From a checkpoint of a small encoder-decoder audio transcriber: encoder arch transformer, 36.0 epochs.
Rows from block 3 of the text decoder of a small encoder-decoder audio transcriber, named by matrix and row number. Rows with one number belong to one neuron. Each number is 200 + 20 x the weight over its row's rms, rounded and kept within 0 to 999. All counts start at 0.
Before each neuron's rows are labels from the 100 texts, of 14976, where the neuron reaches its highest value: "tokens" is the input token at the peak. Only what is clearly more common there than usual is listed. The data: read English sentences (LibriTTS-R).
# fc1: MLP up (decoder.blocks.3.mlp.fc1.weight, 384x192), inputs 0-191
# fc2: MLP down (decoder.blocks.3.mlp.fc2.weight, 192x384, transposed), outputs 0-191

tokens: "o"; "s"
fc1.234,197,215,233,214,204,207,191,221,231,183,171,175,246,180,198,207,177,239,174,186,190,197,195,221,190,183,200,160,195,194,187,162,224,178,198,173,164,204,196,192,197,226,243,182,199,192,185,180,198,235,223,209,205,212,195,216,228,199,200,185,199,176,204,203,211,178,198,195,217,168,207,203,205,208,194,196,199,196,231,196,180,230,196,228,236,214,216,226,206,214,176,214,195,181,225,184,231,203,212,212,199,209,157,210,218,194,187,185,196,188,216,189,202,178,208,201,194,161,210,170,187,211,219,201,243,200,198,180,194,242,207,198,168,164,209,225,208,193,173,198,186,166,213,158,205,208,221,208,192,229,182,195,192,229,187,245,212,149,236,188,210,188,221,210,198,192,195,183,227,181,186,200,231,218,190,226,203,204,183,189,164,187,153,216,220,224,187,231,221,193,168,181
fc2.234,200,199,179,223,200,191,209,223,187,214,216,191,190,179,230,190,174,177,192,183,234,190,184,189,225,191,219,237,195,194,205,219,175,214,186,208,208,212,196,182,196,220,201,179,213,183,189,252,217,204,198,181,194,192,174,203,169,205,198,169,185,249,179,214,195,190,176,204,223,169,213,196,223,188,184,203,186,228,155,219,191,205,201,175,176,187,197,207,214,178,197,192,219,189,184,206,186,176,207,188,229,181,220,234,211,206,198,190,144,190,222,204,205,207,178,225,221,222,219,228,183,190,213,196,182,202,200,227,194,188,210,237,187,213,155,181,208,207,187,191,269,194,214,215,217,208,204,231,182,179,152,194,207,239,203,134,201,205,206,209,173,231,207,208,174,229,202,199,173,185,220,200,183,243,215,192,206,218,213,182,201,198,224,216,224,190,182,185,184,204,168,216

tokens: "n"
fc1.129,208,178,186,193,150,199,190,223,223,217,197,202,173,229,181,210,188,204,156,194,194,173,236,190,190,195,183,180,234,216,204,206,227,191,202,197,208,194,227,222,182,207,213,218,186,208,226,190,199,214,170,197,162,165,213,176,182,198,216,209,241,213,154,182,227,233,203,201,208,212,183,199,193,198,219,193,201,217,196,199,184,225,226,214,228,182,218,210,221,200,194,179,215,231,189,225,163,219,205,185,210,208,212,202,190,210,225,215,209,193,188,186,182,197,177,187,208,226,168,179,178,202,188,180,219,206,197,246,184,249,176,211,187,222,203,226,209,217,218,227,198,231,237,185,196,191,160,168,208,216,163,186,174,189,211,191,210,181,204,183,160,184,223,201,207,160,154,208,234,186,197,227,212,208,180,226,176,190,218,191,210,208,193,229,190,200,172,187,197,174,162,211
fc2.129,186,200,193,205,213,238,209,198,194,216,196,215,192,174,211,197,186,246,197,184,183,210,185,219,215,199,199,219,150,228,216,191,215,196,199,194,185,221,216,207,171,197,165,152,197,222,220,238,211,207,195,199,195,198,211,201,198,208,197,199,205,202,206,227,183,190,179,227,206,194,243,200,213,195,234,162,167,183,183,187,205,211,221,240,224,227,226,188,238,170,173,206,202,174,162,216,187,187,171,228,183,217,204,197,173,175,239,170,224,186,194,181,209,211,218,154,206,216,218,207,194,194,218,169,207,208,198,181,186,175,231,197,172,167,195,226,190,196,182,204,185,205,204,164,183,223,157,224,193,203,184,218,211,222,213,181,193,170,205,203,176,208,212,222,176,216,225,189,198,195,184,200,230,155,230,207,198,213,193,180,218,163,187,220,205,217,208,209,175,221,234,231

tokens: "o"
fc1.70,207,177,216,172,236,191,181,209,243,209,197,208,188,197,177,188,223,202,193,194,231,160,182,200,209,187,159,151,190,219,212,214,183,212,223,208,210,182,228,217,211,197,195,186,229,219,223,196,197,197,161,226,195,253,206,178,195,185,199,214,217,160,167,230,191,194,220,189,133,192,197,224,169,201,205,183,209,196,231,206,236,157,208,203,184,171,223,201,172,208,179,200,191,214,186,171,215,157,209,218,244,185,200,201,223,215,183,238,196,203,177,190,194,231,192,211,225,207,206,192,205,206,230,219,230,217,221,219,197,204,223,205,171,210,176,199,168,208,199,228,224,203,190,204,180,204,207,186,208,224,185,198,200,172,193,210,223,212,175,207,204,207,203,172,202,188,215,175,165,203,197,166,201,211,185,216,220,192,172,185,183,216,203,226,188,212,210,169,196,228,204,178
fc2.70,198,205,204,226,170,172,214,198,232,206,191,197,214,195,230,194,188,208,222,206,173,178,188,217,210,200,234,197,189,176,201,229,237,181,210,225,227,213,199,209,186,207,209,209,232,210,150,183,219,220,205,219,149,197,208,200,188,181,177,211,192,222,207,214,193,182,178,190,254,197,182,168,211,179,187,179,153,217,198,198,201,229,217,191,198,228,188,175,204,203,192,205,197,200,220,227,201,204,177,210,167,204,261,192,182,185,188,154,202,202,183,175,212,157,187,204,196,176,181,210,210,199,154,224,155,211,175,232,203,200,209,185,258,197,190,187,219,170,165,187,204,208,199,185,202,209,222,197,226,195,205,211,219,221,200,209,178,185,220,208,222,197,217,219,218,209,174,214,197,174,198,169,230,196,198,170,203,201,197,240,174,192,196,177,207,216,206,225,224,184,197,195

tokens: "n"
fc1.264,207,181,211,180,215,208,179,205,209,219,169,173,223,196,207,182,198,191,189,217,191,211,197,187,188,182,226,207,164,163,200,199,222,184,225,201,209,172,176,167,206,189,227,210,183,173,201,224,195,187,243,199,199,170,174,214,188,225,188,205,211,189,198,165,202,189,215,177,199,174,246,213,228,194,175,162,231,173,190,201,178,182,260,204,226,191,219,190,251,187,218,202,204,222,217,182,174,201,205,236,181,202,217,218,191,208,234,159,223,224,197,212,201,200,226,227,205,198,174,169,192,199,185,212,203,233,194,178,194,228,192,182,198,162,195,194,185,216,199,179,152,206,248,181,219,180,211,213,207,191,191,191,214,191,235,199,166,225,217,214,193,192,194,158,243,234,200,186,200,210,183,229,192,193,211,235,195,179,202,206,210,197,207,214,212,213,186,193,184,184,214,194
fc2.264,231,197,200,210,211,195,156,183,210,204,198,227,230,184,210,208,214,218,186,200,198,210,189,152,199,192,198,199,254,220,193,226,238,231,229,148,216,168,202,198,193,178,210,190,167,196,195,202,224,205,219,168,189,193,204,218,207,233,181,217,187,174,215,199,209,188,228,178,187,162,159,206,225,209,250,186,214,208,190,214,166,187,211,190,223,201,190,191,205,205,187,220,223,208,206,172,214,220,200,205,163,232,199,191,191,184,210,241,203,222,183,192,240,221,185,228,195,216,151,218,185,195,207,183,213,197,200,207,263,183,190,198,230,207,219,222,205,199,182,183,181,194,219,182,209,184,195,208,181,175,193,204,186,164,214,197,187,212,181,183,197,218,188,174,188,207,199,172,178,190,198,227,227,177,205,178,196,208,190,201,200,185,220,185,221,189,232,163,192,196,166,224

tokens: "o"
fc1.194,199,218,184,201,200,203,189,202,184,162,184,213,165,207,165,223,236,167,238,190,192,198,184,250,221,170,198,192,165,194,218,232,183,182,243,207,201,208,190,188,176,207,237,200,185,166,183,210,168,224,156,196,180,210,192,177,201,180,215,196,199,224,181,186,194,197,202,226,170,177,174,201,192,191,202,226,211,209,215,228,214,227,207,203,221,172,197,217,210,216,180,191,179,222,192,194,157,152,243,218,191,190,180,211,234,222,207,206,203,220,177,202,190,206,218,223,197,240,189,167,208,215,230,228,200,158,215,148,189,202,199,194,201,220,201,186,212,220,206,214,203,201,222,202,220,183,195,202,183,215,158,193,223,198,209,191,202,200,203,208,205,209,208,221,214,168,208,220,218,216,194,197,179,206,247,194,229,210,201,180,179,227,174,202,197,192,171,201,209,170,194,235
fc2.194,177,240,229,219,174,184,204,227,226,188,228,206,198,202,177,210,228,193,188,197,204,221,209,186,178,193,187,180,206,206,200,235,201,201,179,164,205,210,194,187,190,209,249,208,203,187,210,222,196,204,218,182,164,207,254,232,210,199,200,177,236,220,189,213,206,169,183,184,206,197,199,158,195,211,200,219,209,226,203,192,171,180,205,196,185,209,214,216,188,184,194,218,198,222,227,206,199,233,238,156,176,160,179,207,189,215,186,167,219,199,229,208,189,180,224,169,180,237,188,185,193,209,215,188,224,206,203,170,181,194,185,220,214,204,187,208,234,201,196,175,208,224,221,182,189,190,169,193,240,214,207,210,218,171,199,158,214,215,209,219,156,199,234,211,217,215,172,195,210,193,171,208,162,164,195,195,183,202,189,232,210,206,160,219,201,189,188,168,202,167,212,208

tokens: "o"; "n"; "m"
fc1.34,216,196,189,202,201,210,192,228,196,184,190,188,211,202,221,199,195,219,223,181,178,211,185,200,188,199,183,196,158,198,225,177,178,178,168,214,225,193,203,187,182,187,191,253,213,206,209,272,189,226,207,172,216,234,189,224,182,212,215,174,237,186,219,234,215,172,240,180,160,193,193,195,166,227,190,211,197,220,195,222,221,152,194,183,212,221,193,189,199,183,180,184,213,222,212,203,182,199,187,182,191,221,186,204,206,194,206,235,142,195,193,218,204,221,190,197,167,212,185,198,191,190,190,191,225,223,245,191,196,181,204,190,160,240,232,204,222,235,213,184,179,219,193,184,205,171,195,220,201,231,203,183,224,214,186,201,207,175,206,190,168,229,159,191,194,168,206,176,191,199,199,178,224,215,197,168,217,194,214,216,186,229,193,194,218,221,190,189,210,209,190,190
fc2.34,191,213,214,205,191,153,219,204,195,174,191,162,180,193,188,174,218,209,168,216,249,197,190,182,200,219,234,177,219,222,150,199,242,210,222,199,185,198,204,221,202,179,206,176,177,182,208,219,171,200,169,183,210,200,205,184,195,207,186,201,199,174,216,220,199,232,185,173,215,196,198,225,189,202,215,196,239,203,198,212,180,192,187,186,161,199,174,233,189,241,219,208,240,213,225,194,212,233,194,212,218,210,202,190,181,165,229,200,214,174,222,183,181,206,214,220,242,211,208,217,201,202,199,187,195,184,204,199,200,231,191,158,183,196,182,219,214,232,183,190,216,152,192,211,198,206,187,159,213,195,181,225,185,222,192,205,175,187,183,196,216,193,226,226,170,178,163,208,227,214,180,211,189,202,212,208,183,229,200,193,254,240,185,185,194,197,203,161,198,201,213,201

tokens: "o"; "r"
fc1.41,220,217,207,188,157,185,203,213,191,212,211,232,187,206,184,204,217,191,216,238,202,176,228,185,204,178,200,164,193,168,228,181,226,202,192,193,201,201,226,181,194,198,212,210,198,183,211,175,203,209,216,215,193,210,189,183,239,197,198,172,227,189,201,192,167,192,210,197,204,201,174,221,220,169,195,201,163,207,173,239,214,204,217,190,177,192,176,207,208,215,211,231,206,169,194,216,172,237,143,206,217,212,217,215,209,178,177,224,177,205,218,198,222,165,178,244,175,228,196,160,164,177,215,233,180,231,168,226,185,210,211,190,217,206,195,193,212,216,179,193,180,184,143,194,175,198,193,218,205,221,206,216,213,195,209,196,196,185,164,217,183,223,197,224,224,198,208,182,198,207,209,217,179,224,185,197,225,227,172,178,232,195,239,194,232,171,186,205,211,177,183,217
fc2.41,216,221,203,189,223,169,207,198,204,182,192,174,205,160,234,226,237,170,180,205,219,169,215,203,191,210,222,203,202,189,205,227,153,200,229,216,201,173,236,215,190,195,223,158,219,173,185,210,203,192,214,216,201,169,221,188,173,207,211,211,178,157,179,161,181,204,199,214,190,212,234,204,186,185,196,192,194,215,206,200,174,233,232,147,200,204,206,170,222,212,212,165,196,173,179,231,216,203,232,224,195,221,205,186,186,228,234,161,196,195,206,192,197,195,177,223,214,188,196,214,190,222,175,174,187,204,199,236,171,188,200,223,200,194,198,203,187,175,217,163,209,241,197,189,225,175,205,227,231,176,168,197,203,230,204,210,212,192,231,208,202,200,194,203,178,233,208,187,209,189,233,180,213,190,189,154,227,180,211,195,199,188,189,195,193,195,208,198,213,195,239,218

tokens: "o"; "e"
fc1.326,167,208,235,194,182,186,180,184,186,213,196,203,202,191,209,229,227,242,179,161,160,186,214,173,207,256,200,198,189,203,212,199,219,188,208,215,208,182,220,210,185,172,212,159,193,194,224,206,226,211,195,195,209,224,242,210,193,227,189,182,239,192,185,220,179,157,162,214,193,188,227,179,194,185,201,213,202,193,184,221,209,151,187,222,211,177,178,149,218,204,194,187,207,195,196,209,217,175,217,199,206,201,192,194,171,199,186,199,178,248,184,216,233,215,232,182,214,199,194,232,171,180,202,191,210,202,185,212,215,197,195,224,176,211,184,205,179,243,218,187,199,200,198,161,185,230,213,186,190,202,166,198,206,174,196,187,219,205,202,182,185,215,196,226,195,180,232,191,233,211,238,186,214,195,214,236,185,232,224,151,202,186,191,200,203,197,190,185,191,221,213,198
fc2.326,190,172,194,179,186,171,197,169,170,230,208,155,212,173,169,225,171,186,217,237,148,181,193,219,195,195,197,216,214,170,203,194,209,174,218,197,189,206,173,205,218,195,236,228,188,219,203,212,214,166,217,189,208,174,205,185,178,187,202,225,222,214,181,211,207,213,185,185,180,211,184,186,242,157,192,200,203,223,226,205,191,219,197,202,184,197,197,223,206,188,230,212,209,210,218,173,201,161,232,215,197,206,244,185,206,185,193,197,254,202,211,222,201,184,225,180,173,209,242,196,209,215,186,215,193,205,168,223,235,201,207,171,203,221,192,214,173,168,211,198,224,223,209,208,246,230,222,171,155,205,175,217,203,183,211,188,179,187,212,205,221,214,192,204,224,199,180,219,199,158,180,189,224,220,194,180,209,196,195,180,223,193,168,191,196,221,200,198,185,205,219,217