config.yaml
encoder_layers: 12
nesterov: true
epochs: 36.0
final_lr_fraction: 0
Rows from block 8 of the audio encoder of a small encoder-decoder audio transcriber, named by matrix and row number. Rows with one number belong to one neuron. Each number is 200 + 20 x the weight over its row's rms, rounded and kept within 0 to 999. All counts start at 0.
Before each neuron's rows are labels from the 100 clips, of 14976, where the neuron reaches its largest size: "loudest band" is the band of the loudest frequency at the time of the peak. Only what is clearly more common there than usual is listed. The data: read English sentences (LibriTTS-R). In brackets: how many of the 100.
# gate: MLP gate (encoder.blocks.8.mlp.gate.weight, 336x128), inputs 0-127
# fc1: MLP up (encoder.blocks.8.mlp.fc1.weight, 336x128), inputs 0-127
# fc2: MLP down (encoder.blocks.8.mlp.fc2.weight, 128x336, transposed), outputs 0-127

loudest band: 250 to 500 Hz (34)
gate.54,237,198,234,217,262,196,209,228,187,178,222,189,237,214,228,190,192,233,206,174,170,200,210,216,189,202,178,213,196,199,204,189,186,185,204,189,180,154,166,164,165,196,182,229,216,186,162,184,202,230,174,191,216,221,222,195,206,204,192,202,210,226,212,163,205,223,178,201,202,172,190,178,204,208,223,198,199,188,174,200,227,168,194,195,204,215,165,185,209,198,187,192,195,195,201,184,224,191,208,212,204,173,186,201,224,186,197,192,217,231,176,219,223,236,181,200,242,180,185,183,173,208,213,242,213,202,194,207
fc1.54,189,185,202,185,211,198,198,158,194,200,207,200,198,172,206,195,198,189,234,179,229,181,215,236,190,197,232,201,205,218,178,198,200,173,203,191,247,191,211,190,231,212,213,232,189,191,213,176,228,198,158,224,212,183,194,214,199,204,204,208,212,222,195,166,234,154,170,211,183,180,200,230,203,212,201,216,200,160,205,221,181,228,145,216,154,206,214,204,205,195,201,206,192,166,247,180,196,219,209,184,217,211,223,207,176,204,199,202,194,187,201,206,219,234,203,233,227,186,194,176,212,173,212,188,158,185,211,192
fc2.54,202,250,223,229,177,243,197,209,204,171,193,197,208,185,184,194,218,204,163,202,194,206,194,196,222,152,200,157,219,192,211,217,212,211,234,171,217,238,190,173,207,174,172,170,188,195,193,186,164,213,187,171,198,207,212,222,204,233,186,172,200,192,215,223,207,172,205,227,222,198,180,176,228,191,190,223,221,174,188,212,216,227,213,182,217,178,207,185,181,179,190,173,226,181,187,194,229,172,198,214,228,200,200,197,166,222,223,194,182,197,205,192,205,229,195,206,234,202,193,205,227,198,221,183,211,215,197,158

loudest band: 250 to 500 Hz (39)
gate.141,156,204,207,223,195,195,232,196,210,180,198,179,194,195,176,194,196,216,179,193,201,247,212,172,228,192,196,143,205,208,202,224,193,212,207,195,218,206,181,180,205,199,206,216,192,193,237,206,214,209,207,203,180,219,205,152,220,191,194,217,198,208,167,220,232,195,188,196,217,196,220,179,214,220,203,222,172,177,199,200,185,217,203,204,220,180,158,226,187,221,204,196,208,165,172,169,191,209,217,201,205,238,206,185,208,174,194,240,218,178,229,161,226,232,223,219,188,195,181,186,185,180,173,166,241,227,202,204
fc1.141,230,188,227,222,209,227,225,200,145,196,213,186,199,230,203,197,168,177,201,247,219,222,182,198,199,183,181,206,191,169,186,220,206,240,176,212,212,199,185,205,222,198,195,219,206,201,221,204,190,224,219,184,226,200,206,177,177,165,221,185,206,175,186,209,223,167,175,223,212,216,180,207,183,186,201,221,218,181,148,188,225,197,172,180,217,228,204,207,169,178,170,169,214,192,207,230,202,201,182,197,207,200,190,147,202,241,202,211,192,207,166,206,192,200,202,206,172,221,179,212,217,198,190,211,186,211,237,204
fc2.141,212,211,174,172,213,157,203,189,245,171,179,200,202,171,165,228,168,201,193,201,214,169,217,183,181,224,198,192,231,227,202,199,200,200,202,232,200,216,169,180,184,174,153,216,158,192,181,223,191,217,194,199,218,184,206,208,227,198,187,169,229,200,179,212,192,212,192,196,195,202,194,180,218,195,216,225,227,176,186,212,198,214,194,186,223,174,190,232,180,231,224,206,205,211,190,193,243,228,175,211,206,184,225,186,165,226,203,210,193,241,211,219,216,224,180,202,201,183,231,192,226,170,185,203,190,226,190,201

loudest band: 250 to 500 Hz (66)
gate.296,187,190,179,209,224,191,209,202,196,184,243,167,207,232,227,190,174,203,214,222,210,196,187,219,202,157,218,217,192,182,222,173,185,220,217,204,163,168,194,172,211,190,178,225,202,201,199,204,217,219,178,196,172,178,197,202,195,207,191,239,230,194,211,145,179,190,208,216,182,212,149,179,227,209,197,232,195,201,218,213,219,212,191,228,181,228,201,223,213,225,230,182,223,177,169,176,199,206,225,203,208,219,189,189,181,189,181,215,184,208,209,196,177,195,194,203,237,217,201,198,203,214,230,194,168,193,196,144
fc1.296,230,220,212,185,198,189,179,211,196,219,196,233,198,201,202,211,194,184,178,234,226,194,214,179,212,206,193,215,200,201,226,201,193,210,199,212,211,212,179,206,200,180,241,199,183,218,169,195,216,206,218,196,165,196,192,222,193,178,213,223,212,201,168,189,234,185,211,180,231,241,243,154,164,232,191,166,214,224,201,210,195,208,203,170,199,206,152,182,180,178,192,205,233,221,199,197,197,203,211,225,207,229,195,190,194,145,161,179,204,183,186,196,207,208,209,227,165,228,216,173,234,210,177,188,178,207,217,202
fc2.296,213,220,202,191,202,170,205,219,188,191,229,198,202,225,217,173,217,227,176,191,229,234,215,195,177,187,216,239,221,198,184,213,174,176,182,182,170,195,212,185,161,205,223,177,188,218,196,219,172,201,212,199,219,177,185,199,218,211,230,229,167,146,219,188,181,207,208,188,166,208,202,213,204,197,182,192,213,191,174,177,235,216,198,215,177,208,225,221,182,201,210,238,196,185,189,204,183,181,198,202,199,200,215,153,175,235,196,208,191,190,187,208,165,256,186,191,197,193,198,214,230,213,199,231,242,190,198,181

loudest band: 250 to 500 Hz (32)
gate.316,190,192,194,205,234,196,229,170,179,178,204,194,208,225,209,186,200,185,174,204,184,163,244,210,211,190,181,164,188,189,203,183,226,208,222,222,186,191,176,194,220,186,223,178,226,194,200,163,239,188,203,208,215,204,216,210,181,239,203,224,191,205,214,187,169,199,199,203,175,186,204,168,175,213,252,230,197,212,218,243,187,182,193,200,207,209,176,190,199,232,217,172,215,204,200,215,227,169,170,209,210,193,203,186,232,207,234,222,206,189,171,179,241,205,217,168,201,210,182,184,228,177,181,184,192,176,189,185
fc1.316,216,185,197,170,174,190,212,177,189,151,234,222,221,193,178,173,233,212,205,184,189,222,205,201,198,210,169,242,222,228,185,224,208,171,211,182,197,210,189,166,212,200,206,187,175,216,197,225,223,179,216,238,194,174,210,196,222,182,196,186,181,236,189,213,168,182,197,163,182,221,203,191,215,203,223,186,208,209,175,196,203,163,217,200,198,174,163,213,209,187,187,175,231,230,192,197,169,182,229,220,230,190,201,187,207,195,176,199,231,236,218,208,218,219,212,192,186,200,202,193,222,217,176,193,237,188,230,193
fc2.316,220,162,167,190,187,202,206,183,210,209,210,213,210,203,221,209,172,180,206,208,208,215,166,166,199,165,158,210,180,198,193,189,223,160,200,218,192,170,222,179,178,160,202,227,221,221,204,196,185,228,196,197,172,180,181,212,223,202,218,200,170,170,239,207,212,231,192,214,207,214,216,215,217,220,170,197,199,229,208,214,233,217,203,208,220,200,190,210,219,168,218,191,199,206,240,190,193,174,190,235,187,217,197,209,202,209,201,215,204,173,204,176,202,149,188,202,178,233,187,235,246,190,188,217,203,195,186,173

loudest band: 250 to 500 Hz (31)
gate.82,198,191,192,205,180,172,217,229,214,170,219,183,199,203,179,191,153,204,205,174,214,217,182,178,205,206,211,176,223,231,184,207,200,218,218,223,198,229,204,180,196,162,160,232,209,164,242,190,176,220,209,195,207,203,201,166,195,201,192,191,249,195,203,197,214,203,217,196,184,180,184,197,162,193,183,184,210,198,205,182,195,219,165,198,184,252,188,199,178,217,178,211,209,232,186,188,195,201,196,176,192,207,161,198,229,198,220,213,199,168,235,196,228,182,242,228,201,229,202,199,188,226,193,226,176,220,178,210
fc1.82,219,202,200,214,191,216,206,188,215,167,171,157,203,195,219,168,221,218,195,223,165,153,230,201,206,180,177,198,210,182,194,215,187,182,197,176,223,184,210,223,161,247,193,167,189,213,195,215,221,197,213,184,211,209,219,253,175,195,171,219,208,205,203,178,196,213,220,177,224,196,225,179,223,239,215,191,187,202,204,192,172,188,185,236,217,186,196,245,170,191,215,168,192,192,213,212,212,179,213,212,220,251,205,180,195,194,173,223,198,195,212,219,226,220,196,194,179,176,186,197,185,180,218,186,203,197,190,209
fc2.82,192,228,179,199,229,201,225,204,176,208,215,192,195,225,167,190,189,226,195,205,206,186,201,198,157,193,232,183,151,216,183,212,207,182,218,231,168,155,254,210,202,180,201,189,187,197,182,224,225,193,173,221,187,205,206,165,226,208,222,164,254,226,233,217,183,192,215,195,232,208,176,174,174,186,189,206,205,226,206,202,185,203,179,181,222,194,201,190,177,211,195,170,207,175,206,206,200,181,198,217,226,211,226,184,174,177,216,198,210,188,176,217,199,222,185,193,179,180,214,197,243,217,202,201,220,199,193,189

loudest band: 250 to 500 Hz (42)
gate.90,180,225,201,202,215,216,207,216,188,221,210,209,203,209,200,204,232,196,186,213,176,225,175,196,185,228,174,176,212,238,208,192,218,211,168,203,220,188,183,204,194,177,212,244,208,203,202,177,227,213,158,234,201,230,178,244,173,238,173,231,176,210,192,195,185,216,184,214,202,198,208,215,223,211,224,163,188,166,187,180,167,194,216,196,191,208,218,195,198,211,199,168,217,153,202,192,196,178,210,193,230,161,238,231,182,206,214,213,156,180,220,195,197,221,187,190,193,203,176,190,200,189,191,203,168,209,175,216
fc1.90,212,173,238,220,200,186,179,210,181,197,197,221,216,213,191,217,185,215,198,185,194,198,220,193,214,179,233,178,213,200,213,206,191,238,214,203,199,191,222,212,210,185,208,183,218,211,212,210,231,141,179,218,207,230,219,200,184,235,178,179,204,220,222,186,218,205,195,191,198,174,200,206,209,189,175,191,180,201,187,236,222,203,192,197,211,157,237,163,180,199,151,192,230,231,190,191,200,158,203,224,232,204,155,215,180,221,193,225,175,202,207,221,168,181,195,205,160,231,185,210,216,206,187,178,181,201,195,183
fc2.90,215,212,185,188,150,213,178,208,200,197,216,195,196,210,218,192,245,194,214,218,204,215,201,199,209,199,189,230,214,168,150,206,201,194,205,221,179,219,181,206,209,233,190,190,197,202,196,183,170,190,189,173,200,180,162,197,214,211,169,191,219,232,228,192,204,178,191,182,200,207,223,194,201,222,185,206,214,225,190,204,222,250,198,213,225,187,187,188,166,223,224,206,173,196,190,206,206,189,197,181,196,180,247,215,172,199,223,178,222,192,217,199,194,157,154,179,246,167,229,183,214,226,178,206,185,218,223,198

loudest band: 250 to 500 Hz (31)
gate.174,152,224,224,199,201,173,228,222,205,195,201,221,183,179,213,226,210,198,202,193,196,203,217,249,199,187,186,185,177,214,184,187,187,198,195,182,198,228,189,206,189,189,161,201,203,189,216,218,198,174,191,233,190,210,231,192,189,201,166,220,228,217,202,202,213,226,218,188,195,210,204,229,216,178,193,205,185,170,200,198,244,205,179,170,189,192,179,195,175,182,225,185,163,224,194,198,225,172,160,235,205,196,170,223,212,205,165,191,210,150,204,190,219,183,205,191,261,188,205,175,228,211,208,182,194,222,215,189
fc1.174,168,209,185,202,241,168,211,194,238,234,172,218,220,191,211,215,193,189,220,217,189,228,215,193,180,167,177,193,216,176,191,200,180,218,196,220,214,204,167,193,203,184,184,209,214,162,176,219,183,197,193,227,209,201,186,212,159,209,190,215,267,228,241,198,196,207,187,189,190,194,204,178,248,204,223,170,218,183,182,196,224,156,196,193,200,218,147,156,189,208,208,166,189,188,214,195,179,214,209,182,209,207,190,203,189,212,248,189,190,202,192,212,197,216,203,204,211,220,215,196,202,191,197,211,187,210,196,184
fc2.174,205,196,223,215,170,172,224,188,179,194,186,158,201,201,185,168,172,203,198,207,208,208,191,218,205,187,207,162,178,206,204,172,203,200,191,179,192,220,228,193,209,212,189,192,207,191,197,189,232,209,226,184,234,221,203,202,214,229,158,207,207,186,202,194,193,188,216,174,230,212,230,210,221,196,192,182,184,210,205,212,246,204,201,140,217,213,248,223,194,199,202,169,193,222,189,218,204,198,227,185,196,152,186,190,218,232,163,192,183,192,199,225,174,193,195,173,226,171,216,210,196,237,156,203,214,200,220,223

loudest band: 1000 to 2000 Hz (34)
gate.40,169,206,177,185,221,210,193,201,201,205,211,159,173,201,230,194,230,184,209,272,189,218,228,201,182,168,197,167,202,191,230,196,217,190,205,233,198,226,196,197,171,181,216,207,179,216,153,203,214,197,201,229,179,190,180,204,206,202,214,215,220,198,222,170,231,179,198,216,195,229,182,212,204,193,201,177,190,189,211,209,227,196,209,183,182,196,166,178,157,198,214,200,197,196,220,178,179,199,199,232,184,194,151,201,204,183,196,181,221,217,222,215,210,188,197,177,196,197,204,184,207,209,260,209,174,229,205,227
fc1.40,198,218,215,216,186,189,204,190,230,192,197,233,230,177,156,205,169,223,197,182,220,152,202,193,205,236,219,237,206,203,191,199,178,205,209,173,230,166,213,181,218,189,196,197,208,165,228,210,173,215,211,177,221,215,206,183,188,209,196,205,193,186,190,209,147,202,211,224,219,172,209,199,168,179,190,203,223,213,171,207,179,188,210,198,226,184,242,226,189,205,220,196,198,193,224,207,188,205,205,177,225,199,224,184,230,217,223,207,182,192,205,184,208,202,192,207,177,225,174,229,223,209,150,192,202,167,201,156
fc2.40,168,222,180,197,180,216,233,192,200,192,207,206,215,158,209,224,166,193,163,230,194,192,157,186,183,192,212,203,218,186,200,245,213,199,223,209,227,178,243,215,187,165,240,233,197,212,243,200,170,206,184,211,229,206,213,203,195,177,206,205,176,205,200,183,187,219,197,237,177,207,178,201,181,203,227,196,214,177,194,171,217,194,222,219,187,200,211,191,190,209,205,207,199,191,213,223,200,174,233,202,183,187,175,147,228,164,200,194,214,188,172,201,200,186,207,206,207,200,227,211,209,168,193,180,180,192,226,230